config.toml
model = "image flow-matching model"
dataset = "regions of photos with short descriptions (Visual Genome)"
train_examples = 50862
cond_dim = 128
patch_size = [2, 2]
optimizer = "muon"
orthogonalizer = "polar_express"
epochs = 100.7
final_lr_fraction = 0.1
Rows from block 2, named by matrix and row number. Rows with one number belong to one attention dimension. Each number is 128 + 32 x the weight over its row's rms, rounded and kept within 0 to 255. All counts start at 0. Numbers have three digits each.
# q: attention query (model.blocks.2.attn.q.weight, 192x192), inputs 0-191
# k: attention key (model.blocks.2.attn.k.weight, 192x192), inputs 0-191
q.39:106117105146165144121083091118132123098179122075138139129168120136127155089124092134164108127100154148115152184102067143120184134122144125137052093126102120170123132166160126164138068128182168107120134151139078145101133116148174106076132065174145143105152128105197206094129136140098063071071153181145137135084095050152087104091113064180158137133182106199123128214152125108106165123110136094124134129040138059127155142130127134141202111143112125143148135163154117173108121108126139092084145121090128170160119060126114185118128123130127107122136155146106150167069156122116098163
k.39:086127125140119121111116143101134152081152085092136117133139093213173073149119063148172087114150141138112123191127196102098143137128145147130066111101086136094151083142184120164173149165109123112133177097134094182146075136096146158138115123079140084173149110112144144141133154142073156121082132166116156083171112121195166171086144128110179189137111139120129160138147137086135105140086090117112138112180138081164146126072171115099100079080159049072178127116161103183131221126136093139162086138141130112092159148172143156141148113096164139180127166178134166114134115071122074128
q.40:161091091164118128138126145131103097135146065151099135076146093138140170075122169152152059139107109168135148160196148126113149136084150106086109098131069098111137099155118169142168168129151096117109159080125145114146120106101146123137140099133132074134152177140107163118152148160200165127124160185113117164115184122120182191131101096073147152108159133108086151156101165133154127130119107111107145101082086138109109132130110141095085148110163171123202114060178132078101120140172182135152153187121130110090120169116199146115252082125086187111175130168146204129122167143149126151
k.40:102070067179172118098098098118112149091127114103114103133161156160097169082108110117162105137117120115179160167158115128085184144083184152113145120093100113079128130142107130133100164157159142110126098096158114122093114118157182129091126086154100140096155127043108174149119136123168094133173109235130111178087168126143114146145126132119188140144125181125099104164157116116142154115167140138112128145051120054137091110060136093134160099097224130154130122064119154132141139137183157114141126096102113113162114103134087132076183134141149146067143135181171116219097136153154153179
q.41:124069128157150152094208089093085131125119117108123109175152116103102127113095158176086118110081122099108149161142108088120190099133158106145126102153104141136125159126167180120145084132124107092131112125130162136167161113097086220121089079132109176084094169164156176127128167099077092119129158096096104058155117151123118087121125126063151138146101063184121044145128148107106080124128176153146170114126103151096168160114126074094076188141111142080122254155099149121087078149121093156100139107131162128087108133115154119106087175088119137134102136156147130148178140157170109131
k.41:104083109178158171158143068150097147105156118075167106216139035114185151135123105147115121188137068100112123145139092059123155121080114151164175142183100148152104149110202108129179138122122154145125075105194149160138141096094115092123146152144107085158115123089143128194147126116078125127172174030131153105153123165140138097113124089089145138175099161103114129089125125109147111133084133139182156126130135152101126143129136121099153097139100144082126196151130115134169119121143129128180127125130184128156088103132164126155061182071129119130111161194116140122196139134206119152
q.42:154115175080161115117079128097127103140083118112142156124162096115103138106125118094036150131116128113153106111104081131133119107151119095124159099129155061149136130178119108119163093122147099073106092116166137094126169132152149131159143146072125124167081166119139107100108105103088135096168173186190148103169130142091088120147108138137099175102181064146098089193120108031112114128160097093150171122111147139103164163040152176106108222117212100073173104140137142123106129123123117171152155185123097062161117128138114156155128091150120106133115102179137087076164167157116174109
k.42:129101162082155096071112110086099087170136084128125166115183053153190159138126091122110122133119145117162118107168151074094126075136119151165148111181151071071089153094157090093108083149109128103115103171131127148133115171078178142115149173132141163158153136103156171130092075118094094159117120143174147137150111078117100124143116166116113131128179119166128088112104117107157151129153119137166113156157149148127157117000152130140119157131045103165125118138112186169141255144140098156136135134099133137094148081120103169124149184145112089183153135168120073124126130150140123120
q.43:141138129134139098159144190125128132118147114100147154141150143104126176139129152160094205076059144197145077105183115114122179177141123108135144137139149175117132097106089140114120158105149175136154103129076149178151146102073169164105125186179141118083178126108117154113156106143142136138091098116144116119136147204120164086078177052140099149101075120122111161140120141054101055137050143134195126109094145135079158086107130130123087147153099182115114159127141113132137098113130124063154141098130149118079077101113156141069112106153171111138192163120098096189060127076152097102
k.43:131121184130152150163127182097134101114148147131147125166085110131144116130121067125167055164119120168095152133126163102145130128121125128159158131089167145150141137133043089083083132127121059141140153090095105109125139123099141125091146176094108164121102127139071120154195142151164176144162142152076103159144113153137145147145136097152132146170176131057142165077108132201116104103147137151158118107141096154102136090245113152080122140141117144143066123161167106146162070131156118151172136116139207131091062119119100168091046111080117133216085180151102123136152125078127152103
q.44:175104107140103120115075115102132155113085169124090053137112094135125175082127196165105080072109092105097133054158142174098146109099058149129118150137174089174170155160126117159112080127128082137126171114155083033156164112117127137121109067150131179103089142145125147154137143148101159106149125133085109089167177174112140121153141153112120126095162116124147113170122160167133083126122090138131147074136093133120114179139093166098149213159085146166095145070136126210112144100091125174081101093126118105089196146093161170143120141158115132172147100093140109096189147081155094120
k.44:108113130138124038138111087121078124133118158107115094120102102128137188108138129114058150127161071123124103069106125189030146162160153097089124187169076156115132140147173141127113159130080114130140168138140100162132170177106184133085136086155174160169074167133105124111109185121113189159128140122136066144086184160151122116132158124142122086120073159105219089134153125097101106166102205102118154142094154120187143149009138110162154123165125107144101163136121068131104154123094137092093123113120097129116134159105098150131121181146140157119141127121136135129182150133114090099
q.45:135158124129175078123091089146109044149129117125108155144162104122130172118142077108163168152166127126127123138126127128087154174108143135193142145166126119037103128148110117129107135126213161094173116139155106135105208120088162164141122148161123136112218120072135138107129087189121066133141101115175143190157143112124130150147091134132107165071089194132164140130145147047167142153118119171091132144202161148131123132134131146150130126133046116137166121129123108135100152141150074099142086160148121139186190154138163103145191120125159140141186110171143142076109125213135072116
k.45:205150120110124127111144119127117063152145133160047080101142052182095166134114148082173118122087122117135126126097119128023168147125114103201116125120183108161137147086065142137133119133126107144157184152145144126111227121148062120158137160149134186128145071127136154176114114161155158085194130125073171166119139199114114111113142184101090186143125129173098181131106112135156107114141076089102090107129124139141147102089138139114117133168138155136126075139128178174117173113174118167161153158119122106160181136163119122145173166109111107149152127134125087154153147153149204132
q.46:126081183112109130111108133128091176128107154106122148127072139143069112150083101086127090112144095093036087095098124143117101094126133134120076140084157134204140106134147128090120123091120093173203111086167107092128177124131152134126111105179131081151155116146168165126152117140135159143164107145107091194093130132112135074152115127095130143131176175076172079106106191194112141088133087126113104085142127121105151135058106143163042139150103156193133107125131125176153119095119197123098137098140100040111076113133126149116080170156113165122147164170162105102078150163081174105
k.46:118146165128124121138128152158183120137148107105093150076091195135123110179148106149075166129160133080106093124173131145167114194090147147104101080131097149092103115133148106112089136061118151131120104108166138122114176109095187125104117139121153093142130178087109155106135110135059122103119101209150149208136173197059169057102097121109147111114086097144158084111137167109090147131115123084140122098132145156147111113254101133164108141160159142127096109139144091095106063119095107077099146134094088051101090083171174124121164169153158149127160157114149117133075112121101122104
q.47:157201146150141063093164149158129156131076125118186156187105159094149164168143139145095158117122163148074095100109131137104126108073102174106135090131167104077085144145097113099123109123179103121096195169131153119153085179202109114098148151154120116040081098090198084162107107126139075109091156109154107174159139134087175131094106140065127117087127127113061093138143152076100096093079151125142149153186105106098102103090114109094121133179081100194107140137137140149110120110158107136105105081102169075131122145149176127130129070143112166110107141066112122086095154178121155143
k.47:128062124162120115125103147077157101120075141103177108143124139135145108127073130154126167138118156134139110087139146111126100108192111122090130109107164144132110153112096134167111109120113128173117183119184159186138046127118142188129159164204144103196080122089111106109068186095152130092103102135105144144120137168100114150123132106126052134196109104143082161149179070189136097147099158173133114133088102116176166121104054077201145106120136125137078116149114132149135144096111125146186155119127147119114205128142112119141106186101135101162124128078032112139124172060154080121
q.48:136127177085071115114122114156099171142122166172132147114171166159139147036097152107155091153113090160161152067142156173132158191134144132100123165114125126117156113136130092136157179134145100098115085095160166116116166119164114081113102100123183063160117142155066117044178138108140069107112117104129101167127065102131145071168160048089124085129150106174080078134090098188101092117133066125140174109135145126154100144086148073151146150108154154117116172116082057109175128132105150131140122101119075156092173183142131137150176146154116114149112158145154091084119154171161158106
k.48:148102153087161090140103126171089136174137171148106164153095177193188141069104119151187160171155153154121137084133124150074112152137129136104102120124125131097120094145126115106186103113180182116124109102118111143084175158096088127119136118156148103116114137115093176110140127126150046116041095089155133092128130119125083116154137114118112096163120148137120094088177080092131149076152121153132118162117132135153088116086123123080149119060140124133105220107095181058126255136139147111108170086146071170113135148132148166163127162143093121117178149157139114065125169139183138114
q.49:113134125113085127108184189114135098151127167176089118158093164036146158054180087138150181163140170120171074085189170107098157166180157129146152105101150142163112064086131083103157093103209134094139118135140132129137058089098112153168137110172152164092133085080100107141087124101135098111146130161187120128079114155111203119147125171148159145099084144128075133097142088039144120146100190120132171110166164136101141177067156140149101111144085076160137129116124126137080095157115125119137151111101101090095194119124135130141148140148145106134170120100128119104089153132142111151
k.49:132106124148149095152115255120158103111110128125113101154154165109117161108142132080112078164149160165143062082115121113031132107100140084169168113125164120140132188161098058119170153162133082153159129108112153101146136129107122121089158157077136150082138145131090110127124128114131146093191148091073139129118084103196167117154115110095140117114160181120089202103129111134167123093132102130123139084135090120106133083116118095120140131154137118140132131152134139176119055146136117159179165111110134115086198129134088115070109124110123103177151085089120070103205151064141141093
q.50:142160116139173150111096122141171102158111176171164158121090104126155084113102111122122133132187166189091138164160103104146151106097121143105146106140140120084147126138065064096116167088110122185081138091120086133158119131116067100121151115149121011100142120073117170098076129180180100030109143077118165094137134125112111097094082096138159090143169177149148162216108087131130099082084103057118152082127152106066132112131118054125146089173118140150177100111153129110147170152145097150106172147141137115125125117123117114073143187141158133069095116167108132132132134128152145142
k.50:120131134112144153109113140158141116129138137132155074127129119161101112128092178121101129061143133142132104164149134122218209086154161141094089111112157164112126147183044139127133153138133140166125142128114122147097120142160037156113104157115145036133131147093138153067153166122189176098089137060118126095119083097122155126109066085123111084147094117154153081149113141117119164127068103135087143098120095121156157116100131050105084060130195171082124083093149125064100167124102167114136154106124067093131139100089101123095172156124161124107092160117089129201185144131146113104
q.51:143077120098158155114100081140126183059174177145080123105079132085072127120171134133153192141169111119196083149119090155116089172175153130124149178113107150139165141106079085092142113101159185086107112101162124131124155163117127139139082105106115103148095145123149141119163069084196099130137136100102115121097143182118129112160147120130202144128088105086104159129144105118178096084143070110088185097118167114152155127086136194192132132100140110176082046063169152146127089113163117136054130105139115124125131099166128210155072114135118137084136139117154162119138125144138128077
k.51:158151145138137123119144106107157135135147118089106116076173127139130057103138103095105173099176102171233125140142133156100064203113146127147120150183098164144136136104000091138155152146122136106142113102116143125137133076113135161119139095146145171122159107162136151066137116116153122144099099073116127161142103152109114141148126171097165134107065135077112109158139149116185141146154123136079088165154138115091128169210166122142092095146070083144178080117126146109104018124145138136046132197189144114119114085125169163115125156139126119128103123119148118103121147094139096108
q.52:209155157124147122129124146113148015183136121127139153119207115134080013100159076112126196127110086136121178155139076154161154067051067139130125165079146104114113111157138136085124134140154098087112166128162068100149119091051124141149145166095087142119122168114117169139166131080095162106132131176144166082166130105103088127148140146103115104140161112179125167207117103141096133117110109125172093135165164110086127097159105127120135096140113074087160145095107118096132168149118073174158121178145116155139094124120139099128150148138124140182116107176092104136134107116125109106
k.52:145097153087128152111086223093100103125150140164103098102168083111124093114114117131111120138088122170129108105111113170203134122094153129134122149144120151162143104191183164120131157123082088154139127160090094138159139149140118166117078111117108189123130145147134175129154126112144212125145144114107136081114099113113117120138126157112131103174148126163138123150113149164095119133093116140121077121116159132111113090000133134116128168100121117131176129129121185099146255107127143122153111129166101117182055121126095102112130163106078138125116098161086144163132144140139160111
q.53:166136178134164142107068236131157064202182130117099191167136147142136124104176090115125145129082142100106119129108148122153167085129160077159143142119073189147163154134168106148121137159150097164126114157172130158118119136127095090121131172102142177132149133164122067089110110110170162128116137115110123100141076087098097114115153110100142149094142110140051177067163135151113094156113105103068106116123158147176124167147107094131164177143113105078125126203092128103186185096117069133182169130143099097135128071111114128100091159145142096165105164139124139129148187130143097040
k.53:146154188114078185135141158122072137177156132136125186128148220129186223139186125098130131149131100061071109121111167150203177146135131084095129141067118183158140111142187107138091133150115076115137157163157151070123089105175167080115124094126177104175103145172116102121116094100099153122113125139135130132152068134104108123109169107103123125145148152090082087123100122151118114127118096096082123147150111170185097136116152091149069098141082166131128149201145145107110188130157120158150108162107115104117137087145117137097080127127128115127063164155098114110144157204084159086
q.54:107141144133155138165139127135131075162122095084089145146110147131188034139122112156102190079147149210128088058098162117160165179166070129132136096169092112151103151111133130121132100108171149101117103113096102144148171126056100098182121111152158195082090110126114180102060120206087212092120156090106171118120117157107111108100174076196128151144135114134114102205112104085133125142107097120127141126080135151123149093112102134167113137153121151093151115145115120167136135069125129088115134132151112055119152071086117193154112100117141106186130083102103137126168106123141089137
k.54:150188140162119125102118138094131075126091122100100100135175112122122062155104112139115140107175177148115126072083139118158153151177089153157179099151113095107151158061172113123109106161091110120101136091127103106130143136076103083136108152119098174152085079144145133138162150154090222160128123069096119105105128124088126111142110125201103131056126138162156145158131139142120140124124107168108158112137139116157153155152150109083109215182118186156050131131093145246127144137124093132117112109155126093106119099124102192138098159119139144191046110141080086139189131145090132176
q.55:112150130117109141118170128119111121142150125136141127123136096139128159133116131100141104147098111109131132174116093032123173195130128103127100120132116157150124087043173107149142117141088165146151145090092087083131152099140180120108081105126104165166121110071122137169114151107035150138145182058061136136084113118100136130122130095186184100108087052079150188104122115130154066146101058153131133103116142113104104136142106132113139255091055131117124126160129145113137152127154105098166076118119121081122121154145152124183154165120117094204110125070103175153148096167109110118
k.55:149166115106080161115148091129115170134129149150105160125092108184100178173123151038146082158037117095170112169111092133136148147131103131123096086093126154112134130107238156152133152150117161164129142100093119161108179146168167133130168092105102167157116104126148127147115169112101150141148121067084080086097115078145155111115154116122156161138113125097123107129133189142170114132153050155111077139100072161108119095225144080157136129104107126078106139127113132152137061112104124123195130144148148145109091167120093148145172120095143146173085082100152170115177047104134088165
q.56:140142124096065186116125172133117157110090154159116137095160190147085037198173124155128135147114131160119118146150095081139093119107148136142110086120100029154155162166174101064102162099181134113160156142138076167122097098085096086096103080179128153130105174202140107119115121157134147143091133132117077165044088104182179127108042139173105124162175098063155072158097147133123148128130115153176175093160160098159129117141123094124096146070118140126145137088145134161160124149104116162159123142110132113113138090163110106116148117088141099114116064088113119086136123134089097127
k.56:108088112076092170098149201144114171131144167097120129153153232111098079111134124054066108155086134143138102089130115059163089142130128158159163145163158063153070091182197110110154155069144139089111123125169084199161097148126136123127151082096120161121116119161157174073107150117078100118066155138135118136114096152158106126128125160157121127170131145134098103194087154115118078135093140162188152151154115128140153074170158129208153173118112129129176130070141152167119113156136165166109188144118141134144081106132114091078120164128139122149107102126096139098098107147088115151
q.57:098113119115185054130153128087184160142163140113105132133159032167113211093136108072128069085093147139104128115112118177073128122170130104150112133131064158132131155179101104143033123115101112143107144081096123126145173135111117154091129096140132146157144120110097121125128163158161082139125127117099134119073120159153084134126151134153084131119171164187125117137132179155090099165204134130166169111146140131117130121100151140102127137102080111115119133129155146134150159111173077116228121142185123093110121139188105139053141156175108117134126065180131119160069118059161058117
k.57:143085190097075118081118071108086180164141083129128118150143039201083186131181146157137074115140111141129110124128165170100143161146160118110105132165122136138134153104119134155131123118134096163133142129150138137133157153122120145128076098100100144138136178194146118118156144146127089162089138166188094151092140129124152136130145099142124095142147138095095107082098174161068090105165086122152238084137116192159127137041158171122153114108110107145106106154135108128169214126145126138138081147126105115141165155154101135157120112137112112115170097188173237094063158106152107124
q.58:189168134161157101136118115110188040131105085080082110119110145100117097126080093118075116134140126141157069073121122122166135118089094081109143095104078080107133089083113111160141143118180059136086122129088154137116080105135144126107149121196176113133116125156133144057093062091118109133158098139111149134137144172152108157105152137129115171088159129165125134149135175132092114197104177181113114136147101102136149123125104135092149168085107106093180132047120073161155164126112083126097141148110163170088082074136103142099173110103156107054108118099082134072184176102084154112
k.58:139142160158142064125144136090139114120097060088077077145164143144102140117155123112144128143127084101140097081133152127207146151086129083153114097098121103154190161095125110152176138113129064124094073171076148140124082165152123116119147101149146174163092130104113121103056097127155125151126104110150132145159146129175051139122183114163131147061136125108136146130117123081083114180147088165117102128130141123110136107068104154116132172087075078136134097100167109143128255111137106101142141133132139149091067108133127184105124117125115128127101135092094185133201195103120162083
q.59:162118129132116153126119109160141179114067128138202117129174107116130156160101171155111149135134114110162127091136145145140110126059127125110187097139157050144162069158129114173116084123088125108055094154161065151184112120146112152122070109159130128121064139126168155110121198135136067157150117133078139113075126138125074096090093172115049119125116130142144122161219210126150148176105128145077108081094096199169130167143116121141130131153100162094172127101143140171155118129116092123181139124089134139104113094133107093092114156101132134148116175118178155145145155215123169185
k.59:100119131157162159136180101140145120126074146097198143114111099154119162183089133120107154173067135115098141099139119129146108108146099142109148058140074045187136120111117120138114126112143195102116148145138096165126089122120137109174124147148151098177033136155158151106134125116114116116112128139132123055116108063075121137170111099136108077110153137121136115199203158075131156078120130099137112176128117126099136134168145107103146113146102140114173112062096149166151049101120130172194180126105061051143142080160158123117145135123118132091133152077138142079147133202126061083
q.60:148125140171144117071142132113155101088136124079145100146094129148158221131105117222167085078118144100094109135141147096118124136154127102133141147091141114130121120139093103123120129159104115171119153054114096071144094115088171203114161132084105137104095160188135103099119150194181064115100119126139146132084108165102169153095129159139150140115100091155142066147083128150127120106125190162103072133075110119121175099154133184164163196081169164125138146065128098083097091130117158090172110110122143140081143110124123108116144111082099114137110150103146087056197105209162166114
k.60:157123083180143127115138180128153121130120122084162068150125169157150222111148088146189098083157129139169129118146110133059193095114161137165126143121107106128152040166043120127156178175084127158147133094105141133136076111083155103116132119138084147177136164101170120103155123164165023168080103105120148114135147100053139131069108144119105094117130120173098125167103135143119117120107137142086044095143126160158121154154122129158100117165128137171127125092149089153138145130090143104138132080110181132047123106128139080140127121158132146041080177115145096147141141147168137145
q.61:085099107101187074146160198150104156116093116125099125175123172154136096169162106141161146172196158051137083112101109114105064090120176131034128143074118131170126128144143157132144085127135120136108100148123122172068161168114158166069111108122103100084084113112150163151134164124101132126095140093119175102135169146183128087140065115074156127098127161134126098109168145105124149142145128172084112197116090124116121129083108097204152229077167172130095118114152102118112080140145156112052093144161145154157092130136173103094147149129088144109099144152152135151088152119153098121
k.61:091217061102149121113156203144133096104135073067152070112170104120091152062193157099223100108135119113164118116107148109152125163081179075090125098114148155158116088087153116221154114184126138165137171106137138132107095106098100172177154139163126132147131082103153163131156112123112093163121077099133154163136155159089159118167116099155123138110084098124128125118121132175103112105125157137079099114146160096126121101144117166167129204108157103171122116119138111118106091129125134097194107131147146078177085102103201123089174122119081113119106096151086098102077123074132135134
q.62:109183113105152114082150149060155152152089124064080157136153139095089114086119150118206060084082184087167087114130087078132124127139082144096155070097118144135139123118155127154164108130107111086100153096100102136126168073066183176141140126133109172138119108104105140094139145159107060150166093137113158104136137128068101133129127102103167111161162111156063175137181168122129147159120148134135095111122127095121101073096097087126124026133121110096123132116136123058120108113148095124144164149067109104116134189170114098131117174156095131072114104127209133129150146053168122171
k.62:117112127103127144080137186131160152123126092091148084120146198073112114148150155123172060100095179116150095133131122115095134075072136135093176069095167098141118211174226101153171164131120128145135131060175114072128126143114186159120129114158130117157164124127098092126182140153161171171135121162127075121143137130110139129148091112110121126113125124141107169113132126139117183120118164084143110085122159139131107125036115095092107010125141097110123117118158124081116211138122128121073132082075084087146126105166153093157068150147148098106118148134113166094105161088155107111
q.63:106178135114076138141135201121163127173058140150135114117140078132114151142127139136146086100107181144105121127148127120083119127158138154188160096104115137158085169132111140127121090165127146081118148079138112150159134174144100126158145174053118184090120072145131103169109054100124111104107109093050145136125127135083141124161109139153154150223183139197127137133099097104142137086111166102111147142145147148123123084152139194120129089118137110172123126165104196146123119096118109138172149140151112072214203130151097105140149124156176148240142146096161131125168139058083126117
k.63:107076154114115168105155154095181127101129143123181142098166112178114188172142110141099077104089138145088082126103149113002114096183114123122124141093114117145134168170139161152092136124098174126123108133131183102124124129123086139131108082111095123110090166181104067112155127082121138165115177101104102166171080138096139126127103114143131134178103091130172122094161143189122144089156166095111084121133151161106133151060106141120128142113152148133110067150140141099127157123137147172132125152124086106250185154155130136179088123119136131210092164090094163103115195144059131147
q.64:131153164098103059080124094107143135109050135099111104150114157147142121121157148076109177121082152185104157154158089114142110103121137209113111131171116111163144120138122130133070110106161110214142098101192115126174134122102109119114168108163158110058149112095127106136128138138112157112130132132138141158100110122137118118062008184116128113132168174054148116109146113178144116134098099150121177115107109131078171133090124121164138135062088058110078101090128135087096130116107122125118119122157161106102177132183130103135068159108175142132137177111100149066157084085208085137
k.64:068159174102118182156150065126125202092063166156114129111068129181150134091149136187157114129147140151114138099106132133145046164104145147125102107147128132122108076116134072164212140150068112168103076098101110134135103100149089171109106143150166149121121174106166080182122118129170106104075135112106145161143143098179190134132091118130162132112159145042111094171154182100100127073104077122181144123139097085125159131066155139151145175158148081144163129134126144098107139141080058085149131089135087099132106098152141129133131126166140098143135179137120109122162155218100117137
q.65:147142177140148160090143111145154156105154140136122106127095090115106143094065155066082141180116072155183154050147168116160177143112179096165146071178168147091049111134113092137174183118104086114099067142085131072118212141111111137111100103157117179116129144155131194172119105131128121139118119105086107161138111097146163106130166131084109113139159127088098123098154139156152136065136137114083081093148099156142031147110084145163140140091161184182171129156150082097131112104115163112151155079098181133146131127178130138134154146090154107109159102095060171126108146123150132163
k.65:151176127125116117127174121134123187140170115113062163148105106145127091113098197183096120096075070136101151102176103082114130190152146159136113124122164151124119147096120133122116130151197155195100065140113082116127231124097105162136171159124117039135118165164153134135119149137137169119147091097104142092157110022149169180151169100100128069136154086126131087110143091073134105130082119065136086123108121173110109086106102135142129155133169133162130147076151095141147142149121126086115116135093142164090153178170143148091145113142137108135123064112100167060113127173187106130
q.66:084137161147134179110132103161138114134141084136114141078160137112121129120199150064159066133084098150160149226177115139132094150123098093142187115130117176183171147117151135112147087171071141125090079169128084100100108201150150135161168105142108109139149093135098138133088116047160127122100180122111127118118069052151105126172096031174153081125127132118157142149068105126169190082131151103117073140143115080134063115111158156197105168136127150144083105132128094131087130084110154127122136119148105127119185116121169086143083095112175123110152155127103141176124119121143133113
k.66:121133128117134121084167122126148116128132105149111120138096141134217100150164110130114135107094167162093167206175106159144136114154139124118141131127135140176105133110130121098114158195103211123097174129095062122092129090108108104140132153135164115215173176092077141187101151101112101176122180151153101128129050087095127158200108176181201097184109163126142125117096184088178103111086133126141101096139149127176085125096163166107167166103119099142104128138084146146088107145109077138068162177134112093149136135148071116139110103097104117167111122167054070142141103075125126126
q.67:115067085156146093103151132152074141152092161107119136159145154130127135153090136088152084085189114137195137147143107069127091171108097140122175107160098105116135135175139130179163130117170195097112118155132141173114111140102132118126096132101144112152107171186180150126131195118136125175077169104084110166123072145136143083169086105152170139103079100130175075113167087131140120163161156091101079102155094129082219105119121107124115091122173155105143138133106113226071116150101170178172090121152118137102135137084143112124153086128126132143120186113122080128135100165147029177
k.67:121095068134155093153086097104083082098093168130033091216129155121167088147108069117130110120115124161097105116127118072097135186186167085160142107151091121132138099133145178142118149098115156103104157141121191211127097186090100088067128114109103115131109126176156167143148089144157096135105152164139132139126137112127109115114140150147162187121090095134102160163129088098169147083151162102127076087141106130077158087150104143131134117065115149146078148150125140201181121102185145148116169154123099145117101178112106101099127143112124145168034134127158109108111170104106112205
q.68:144132166141144108118119114191139174129161093145111125127155106182069135124124161100069110094086081126095105211117115176132154119167082101118149088107103100110122177155095114128091163106116119179135136083138143160044123177148134121141130087117126085146184210184136185132156117066079118087092108147103148156142114136117134096154115121093110132194125156135170146168099135116145122105115189190114100097112121128101195147097154186133111110111167104176169102122167124147116110111138110142165085185155154138091115143114099051068104104076160151164151088181142126082156106128119191079
k.68:094111137139132122133103117134128106173143127100162042100113126122091070111171153098161065142110103131097098112127185138117158099131201136116157080158092104111119120129124110146092084110087097117105149095113168048111150149145133065154135183127083082094143160114149136139163074120125140225097084124140107139137130144155108074093121163150122164152157133115149082104112171101154116042125128114171153112169177182147106115081088164075143112122082158204090088135144088162113126122162095134137197105129107126108140007095153142128132133115101117116179120130104165178097171123120115112
q.69:167162113181148125101093115110118184150135138113092141112080074106107072126167186109163119133128130124097097123107110106106097143118148091117138120111116150108165107134104108140150103096193181160157119080129120185106106145168138105165125146157164169161114120110037093087083137087121112144151106145106167119150147126102140159159133100107093136068182137120083050203110100118099177153114120114136096136128148164161121173128147074118100150091122192166236063096107177063123168127133136037202111130113099134122138121113143131140180116097189140119126163070170164115125108116157149135
k.69:116099079163148108076101103138078169055092167108162106096163105110115123166143078113111175143166151104121059142136105116102174083126126125134167117109169090092138127128084121079050071096145088095164094099114147119111129112136186106120132109083104146092151155105113098125097188097044162115116087105098109156098163153147179130170124156117153037119122176172134148178149091150104204089134080167097214099126115152093118162170073097095036128120119123148150106081112125100121107115140121118163148099102116116153129081110141101135105088115092113136064130131114153154130147126153132111
q.70:100167079111125118124146117118066119154142129107114097096151155130096087131107129089100170136130139162082123128079135116141073145099216151093175152111125156098160144165131140153122074118096034148130142140184119139123139181155140167197178129135096147078138069087161162170203159109099101094177167159115128140168103144165102124105110176108085107067132169111118083141148125140136131118107152147132138144150097106112154119125179087122146115051113102144080055154123174144116114159200099076121138161109162137151176118111125167166088068080138148101092189152135172140142073127088094163
k.70:165150087126120127120151109114061181126144146129105116096103111122096085098076141124088084116138095112105101106089195123125136110103121146132108112082152154157135084088129109173174077143118062149124161110193114167116122132107134191189136086121150155094133167110208123161181139090156077113153160120103147184228122099130135096129085116117112096102118086157093124117132134145125075141076082182114130108139142077105180139091129101183159163057155144140148083166119165135101136116115070135096144090154144096112165087087128170126083074078132116156106170135094153095153079201134094153
q.71:122104130160096173151109139053144072130109120186130067154115110089134150142103163162129100124063212136135124162178078102166145109201102105075197147090162116102170145057129141130142173129141133152112153151177078155088169139176155126199218054164150153183105151143126194132152092105093165119127166135164131151116140175118161109109107100151152120127131116149147157116127134136164138143100140124148167134099171135143175117097159136165103109051139126206108125091122108153126113115080108107162142110123211085147147104122134110101151124117134133107152086163140140114149113175158067119
k.71:121072131132072120133134113081129122104109154174160124131123114131118149133095103123141139181161140153138117148142129078182126058085226085091154158131107073119106153095149133111179205141115159098145152105143139106121235123100155125217148153081070057085111116067151139130116112126134126193098156128166120167133170167109135116133143122171136138129136101086146145116112155114124107066141140117155178063132112143158164145164084055133155113147110049136063170084147103139100075085142098117082139093132133124168113137105099153178126134081117093168130116161168167140149122131105087121
q.72:077021097076170147110123084212122103151139132123156104152109105103097148123074089128129114132114151099150126153162120193134132048162167117140145122115150133112110162102119098116194113120149087054174140148162137130096117102153141108115117119093174137074111114171130179094126059165112157116105149075136152131120148178110114075149139160157119142144084202120139187142140115098134127105203152133148135126116129145127177180142117121152118128071125108209058119083126154162163144145096131141158118108108145090153136099044118150099108163147084085145091125197171128169137151163129085113
k.72:118040103108119162200163086164184153141108111129125146096152114142090182110105188081129132136102157119164159146123145146137126077113166132141152125119063108155118090107124099167161127150159082088120158106175165104089118099116117113165117126089081092107068158165169155108112150133131162124151195117144090143165147119189124047155127125150106198101134198177147108170157084093180113106133139098107124062161038105128151106188085132119115156192128117156132179131124155187127121125081128196096108145098124082112124151122137108100105139130099136120090122206121131105120139076148087125
q.73:165120108145168168172148086073103094123121111147168121094116102108153092155148136159098124177122090148098081179110189126151147166107213126122159107133083118091192106138121128097097142119101147183113143121100143146132133078125163118170123155107120131127106127078155151095189103153085113198142125093131114090095088172197144187141190201110084130154097104100119108161171177121117089144135201173129152110089100111160125137136054127117102101119132161151151172158123143168125123118170137095107079150144102115118117110098113193123097110091069093153135168105030142105135116161156189178
k.73:166119133126140110132119105077075129161097117117163131063075098112154069148137136152063072130179107107116077144106148138099174184157142084142167088145142141098176107137132086091144127117117113143096100079133105111111118167104142103172132048168127100118088106079168182059191070112131110126100131124085156078158085133186092142197188130132106139133134163128112058123117127104103134151062123105104094107127051136099177092088108075144142061109149140076139192104116090174127112097140131089141126076098108100111141125087118167088113116139128115115153122162099187086097099153143147131
q.74:110140144060122102165132118206136109182098114114099113144123118101129150185186164130195182094075112060081124122104211110102124087107113186137119149137117115163110102124135129106117166138187097125155100170110138115099083060141123151079138130204094123091120094167109146087162119180132153111183088138139122149151124115095077173076108073096121123167146108110132148121115136113062088144113120100111112162128198094073100110110109123121109088083084147193141172126124135203089130147139114152146130176166119121145154124120172103074142157101115144130126049184101100082138163106128125096
k.74:069141176083157101121094176161057160168148103126176136137112138112102167176170059140209142098134095081129100116114155122162191131153128142053117121167071135130137160131131103157157088114092147158120092134136153090094141129111099108080081153094127144143161127158073128123101157145154175146162127191114127089194104160092100150095113056138160093079108122166134139126185115159122087165121172121125086058115123179072083170136145116145197124094090151116085157118143140196141139125178123132129131147069166139151164147125141148156178124127089088134121130113086119149129199146099123086